From a checkpoint of a small self-supervised image encoder.
Training: muon at rate 0.01, 21700 steps, batches of 128.
Data: trained on photos of plants, animals and fungi (iNaturalist), 155796 training examples, 17.8 epochs.
Rows from block 2 of a small self-supervised image encoder, named by matrix and row number. Rows with one number belong to one neuron. Each number is 128 + 24 x the weight over its row's rms, rounded and kept within 0 to 255. All counts start at 0.
After each neuron's rows are labels from the 100 images, of 14976, where the neuron reaches its highest value: "responds to" is what is common among them. Only what is clearly more common there than usual is listed. The data: photos of plants, animals and fungi (iNaturalist).
# fc1: MLP up (model.blocks.2.mlp.fc1.weight, 1024x256), inputs 64-127
# fc2: MLP down (model.blocks.2.mlp.fc2.weight, 256x1024, transposed), outputs 64-127

fc1.607 [117 142 112 130 158  85 118  80 151 108 130 139 111 123 107 146 115 102 123 106 145 127 101 130 172 119 120 140 120 150 125 129  69 127 117 115 186  96 175 122 171  95 181 118 130 147 145 124 105 142  78 137 128 108  82 159 122  87 119 133 117 124 176 123]
fc2.607 [122  94  91 111 142  98 140 152  98 128 138 168 179 129 120 116 132 125 106 113 139 154 147  85 131 156 157  76 104 123 141 152 152 158 126 169 114 108  98 148 139 125 147 177 147 115 118 141 131 135 146 108 113 165 111 167 134 157  95 123 121 119  91 127]
responds to: order Charadriiformes

fc1.140 [162 122  95 111 128 136 160 138 108 109 137  86 135 106 138 123 121 131 118 132 139  98 148 142 139 113 145 170 155 139 135 104 118 153 116 129 154  94 129 121 146 152 149 151 170 164 135 114 138 129 161 135 144 129 106 158 114  99 104 123 135 147 125 141]
fc2.140 [137  75 131 117 150 160 120 141 137 142 138 122  98 187 144 130 159 111 168 163 146 118 134 135 133 114 111  64 129 150 117 178 124  99 173 132 131 133 174 119 136 103  95  77 118 119 122 115 149 148 111 117 122 127 140 122 107 124 136 143 122 147 107 146]
responds to: class Aves; phylum Chordata; order Accipitriformes; family: Accipitridae

fc1.585 [ 86 169 129 150 114 166  99 129 124 121 124 121 116 107 104 157 116 164 152 149 106 137 147 144 146  89 154 121 133 127 136  97 102 134  90 153 141 139 143 153 107 147 163  88 162 126  75 133 103 131 141 101 118 122 150 118 118 138 107 114 162  55 132 123]
fc2.585 [149 112 129 136 112  90 135 138 130  94  59 200 160 165  90 100 156  85 102 109 122 124 108 165 108 146 126 151  98 100 126 136 116 141 114 129 117 135 119 102 164 117 105 130 135  85 159 132 123 150 161 122 136 111 135 135 109 107 118 148 126 127 132 123]
responds to: class Aves

fc1.514 [175 138  73  43  89  81  97 128  93 116  85 119 126 108 131 134 142 103 161 108 102 127 122 131  78 126 121 107 168 151 102 146 137  95  87  97 149 104 147 152 130 118 129 133 126 147  96 169 103 119 106 122 112 104 111 136 143 125 129 128 151 129 118 167]
fc2.514 [ 94 129 168  92  72  96  95  85 116  77 127 101 120  91 132 112 107 144 119 102 139 112 125  79 163 103 125 132 117 120 118 144  97 135 155 176 143 129 130 116 114 159 124 141 120 121 142 112 135 129 129 125 144 139 133 122 156  96 142 120 159 122 141 149]
responds to: order Charadriiformes

fc1.422 [149  92 114 139 118 153 119 131 124 123 127  85 113 134 133 148 142 128 156 104  99 100 131 146 112  99 173 141 112 128 122 106 124 100 120 176 104 156 145 142 104 134 112 164  92 125 118 121 114 127 118 163 149 128 142 113 116 133 102 150 113 127 147  98]
fc2.422 [133 136 108 130  87 106 176 121 124 161 146 175 148  86 132 107 139 142 114 133 135 140 121 128 108 101 106 154 158 130 168 143 127 122 165 113 144  93 100 120 118 135 121 135 148 163 165 101 140 145 157 115 148 142  90 136 137 120 114 104 146 160 112 130]
responds to: phylum Chordata; class Aves

fc1.365 [161 142 125 138 139 132 130 150  93 105 150 163 184 131 130 120 157 119  99 137 107 125 139 118 156 132 168  83 159  85 109 155 102 164 150 145 135 112 138 120 114 131 121  75 134 153 155 131 118 113 120 172 106 124 162 170  92 151 128 144 144 175  80  65]
fc2.365 [117 119 133 112  99 130 118  96 145 178 116  77  90 135 111 155 104 109 124 132 147 128 117 137  97 143 120 175  83 152 129 104 169  80 109 127 114 145 120 118 128 115 117 180 108 104 111 141 139 101 142  92 132 133 102  74 154 104 137 106 117  91 181 173]
responds to: class Aves

fc1.352 [ 89 118 109 151 109 136 133 135 122 109 119 129 131 144 116 127 114 140 143 106 184 139 117  88 158 103  93 134 107 123  91 155 121 112 126 138 105 103 109 134 143 123 143 106 118 121  83 149 150  98 158 138  98 117 115  76 136  90 137 107 138 126 108 119]
fc2.352 [131 123 135  97 153 119 136 163 146 133 149 156  91 117 133 144 119 151 152 138 106 136 122 150  84 189 136 132 126 115 163 121 139 133 123 128 162 160 121  94 137 159 130 144 145 127 151 126 126 128  94 113 127 128 148 188 125 190 120 151 122 137 158 158]
responds to: class Mammalia

fc1.717 [104 118 124 123 132 166 133 111 148 108 109 116 120 158 101 151 123 102 101 134 147 102 135  97 109 173 134 125 119 128  90  82 107  92 112 136 183 147 157 119 152 123  96 163 118 153 102 132 108 122 157 143 146 138 173 133  97 154 120 146 128 100 100  88]
fc2.717 [121 100 116 127 161 111 127 160 105 147 180 152 139  92 149 109 127 146 131 103 110 169 115 155 128 124 102 137 132 119 141 128 162 136 169 142  79  84 106 127 132 134 142 125 138 104 138 122 111 116 116 117 133 110 113 148 134  97 119 118 145 190 147 160]
responds to: class Mammalia

fc1.499 [ 97 103 148 101 121 166 128  96 154 171 113 122 149 134 146 138 126 107  99 128  92 132 168 116 176  83 152 143 150 114 103 104 157 147 119 125  83 121 120 137  72 155 138 166 114 155 124 132 129 121 130  99 106 152 155 134  84 148 122 133 131 141 114 106]
fc2.499 [168 107 123 124 113 116 138 109  89 157 161 107 112 115 118 131 140 151 142 121 124 123 129 116 116 176 100 131 119 134 110  91 103 138 151 122 133 174 124 143 126 103 138 107 117 123 118 148 119  85 129 118 139 107 117 165 126 119 105 119 148 138 121 119]
responds to: phylum Chordata; class Aves; order Accipitriformes; family: Accipitridae

fc1.11 [153  95 113 134 127 124 115 161 198 138 119 144 139 106 141 106 168 154 142 100 122 138 141 114 158 121 115 148 129 165 139 165 143 143  77  76 161 120 154 112 129 156 176 132 139  77 126 182 129 130 115 136 121 108 103 101 142 108 116 126 150 100 129 141]
fc2.11 [ 70 129 166 121 148 153 137 114  92 132 176  97 120 137 125 104 107  74  86 158 149 151 133 150 142 143 132  92 151 108 125 105 122 137 143 162 114 166 100 139 128 141 114 120 151 162 126 102 135 125 115 123 141 102 140 181 103 130 152 101 120 137 114 128]
responds to: class Aves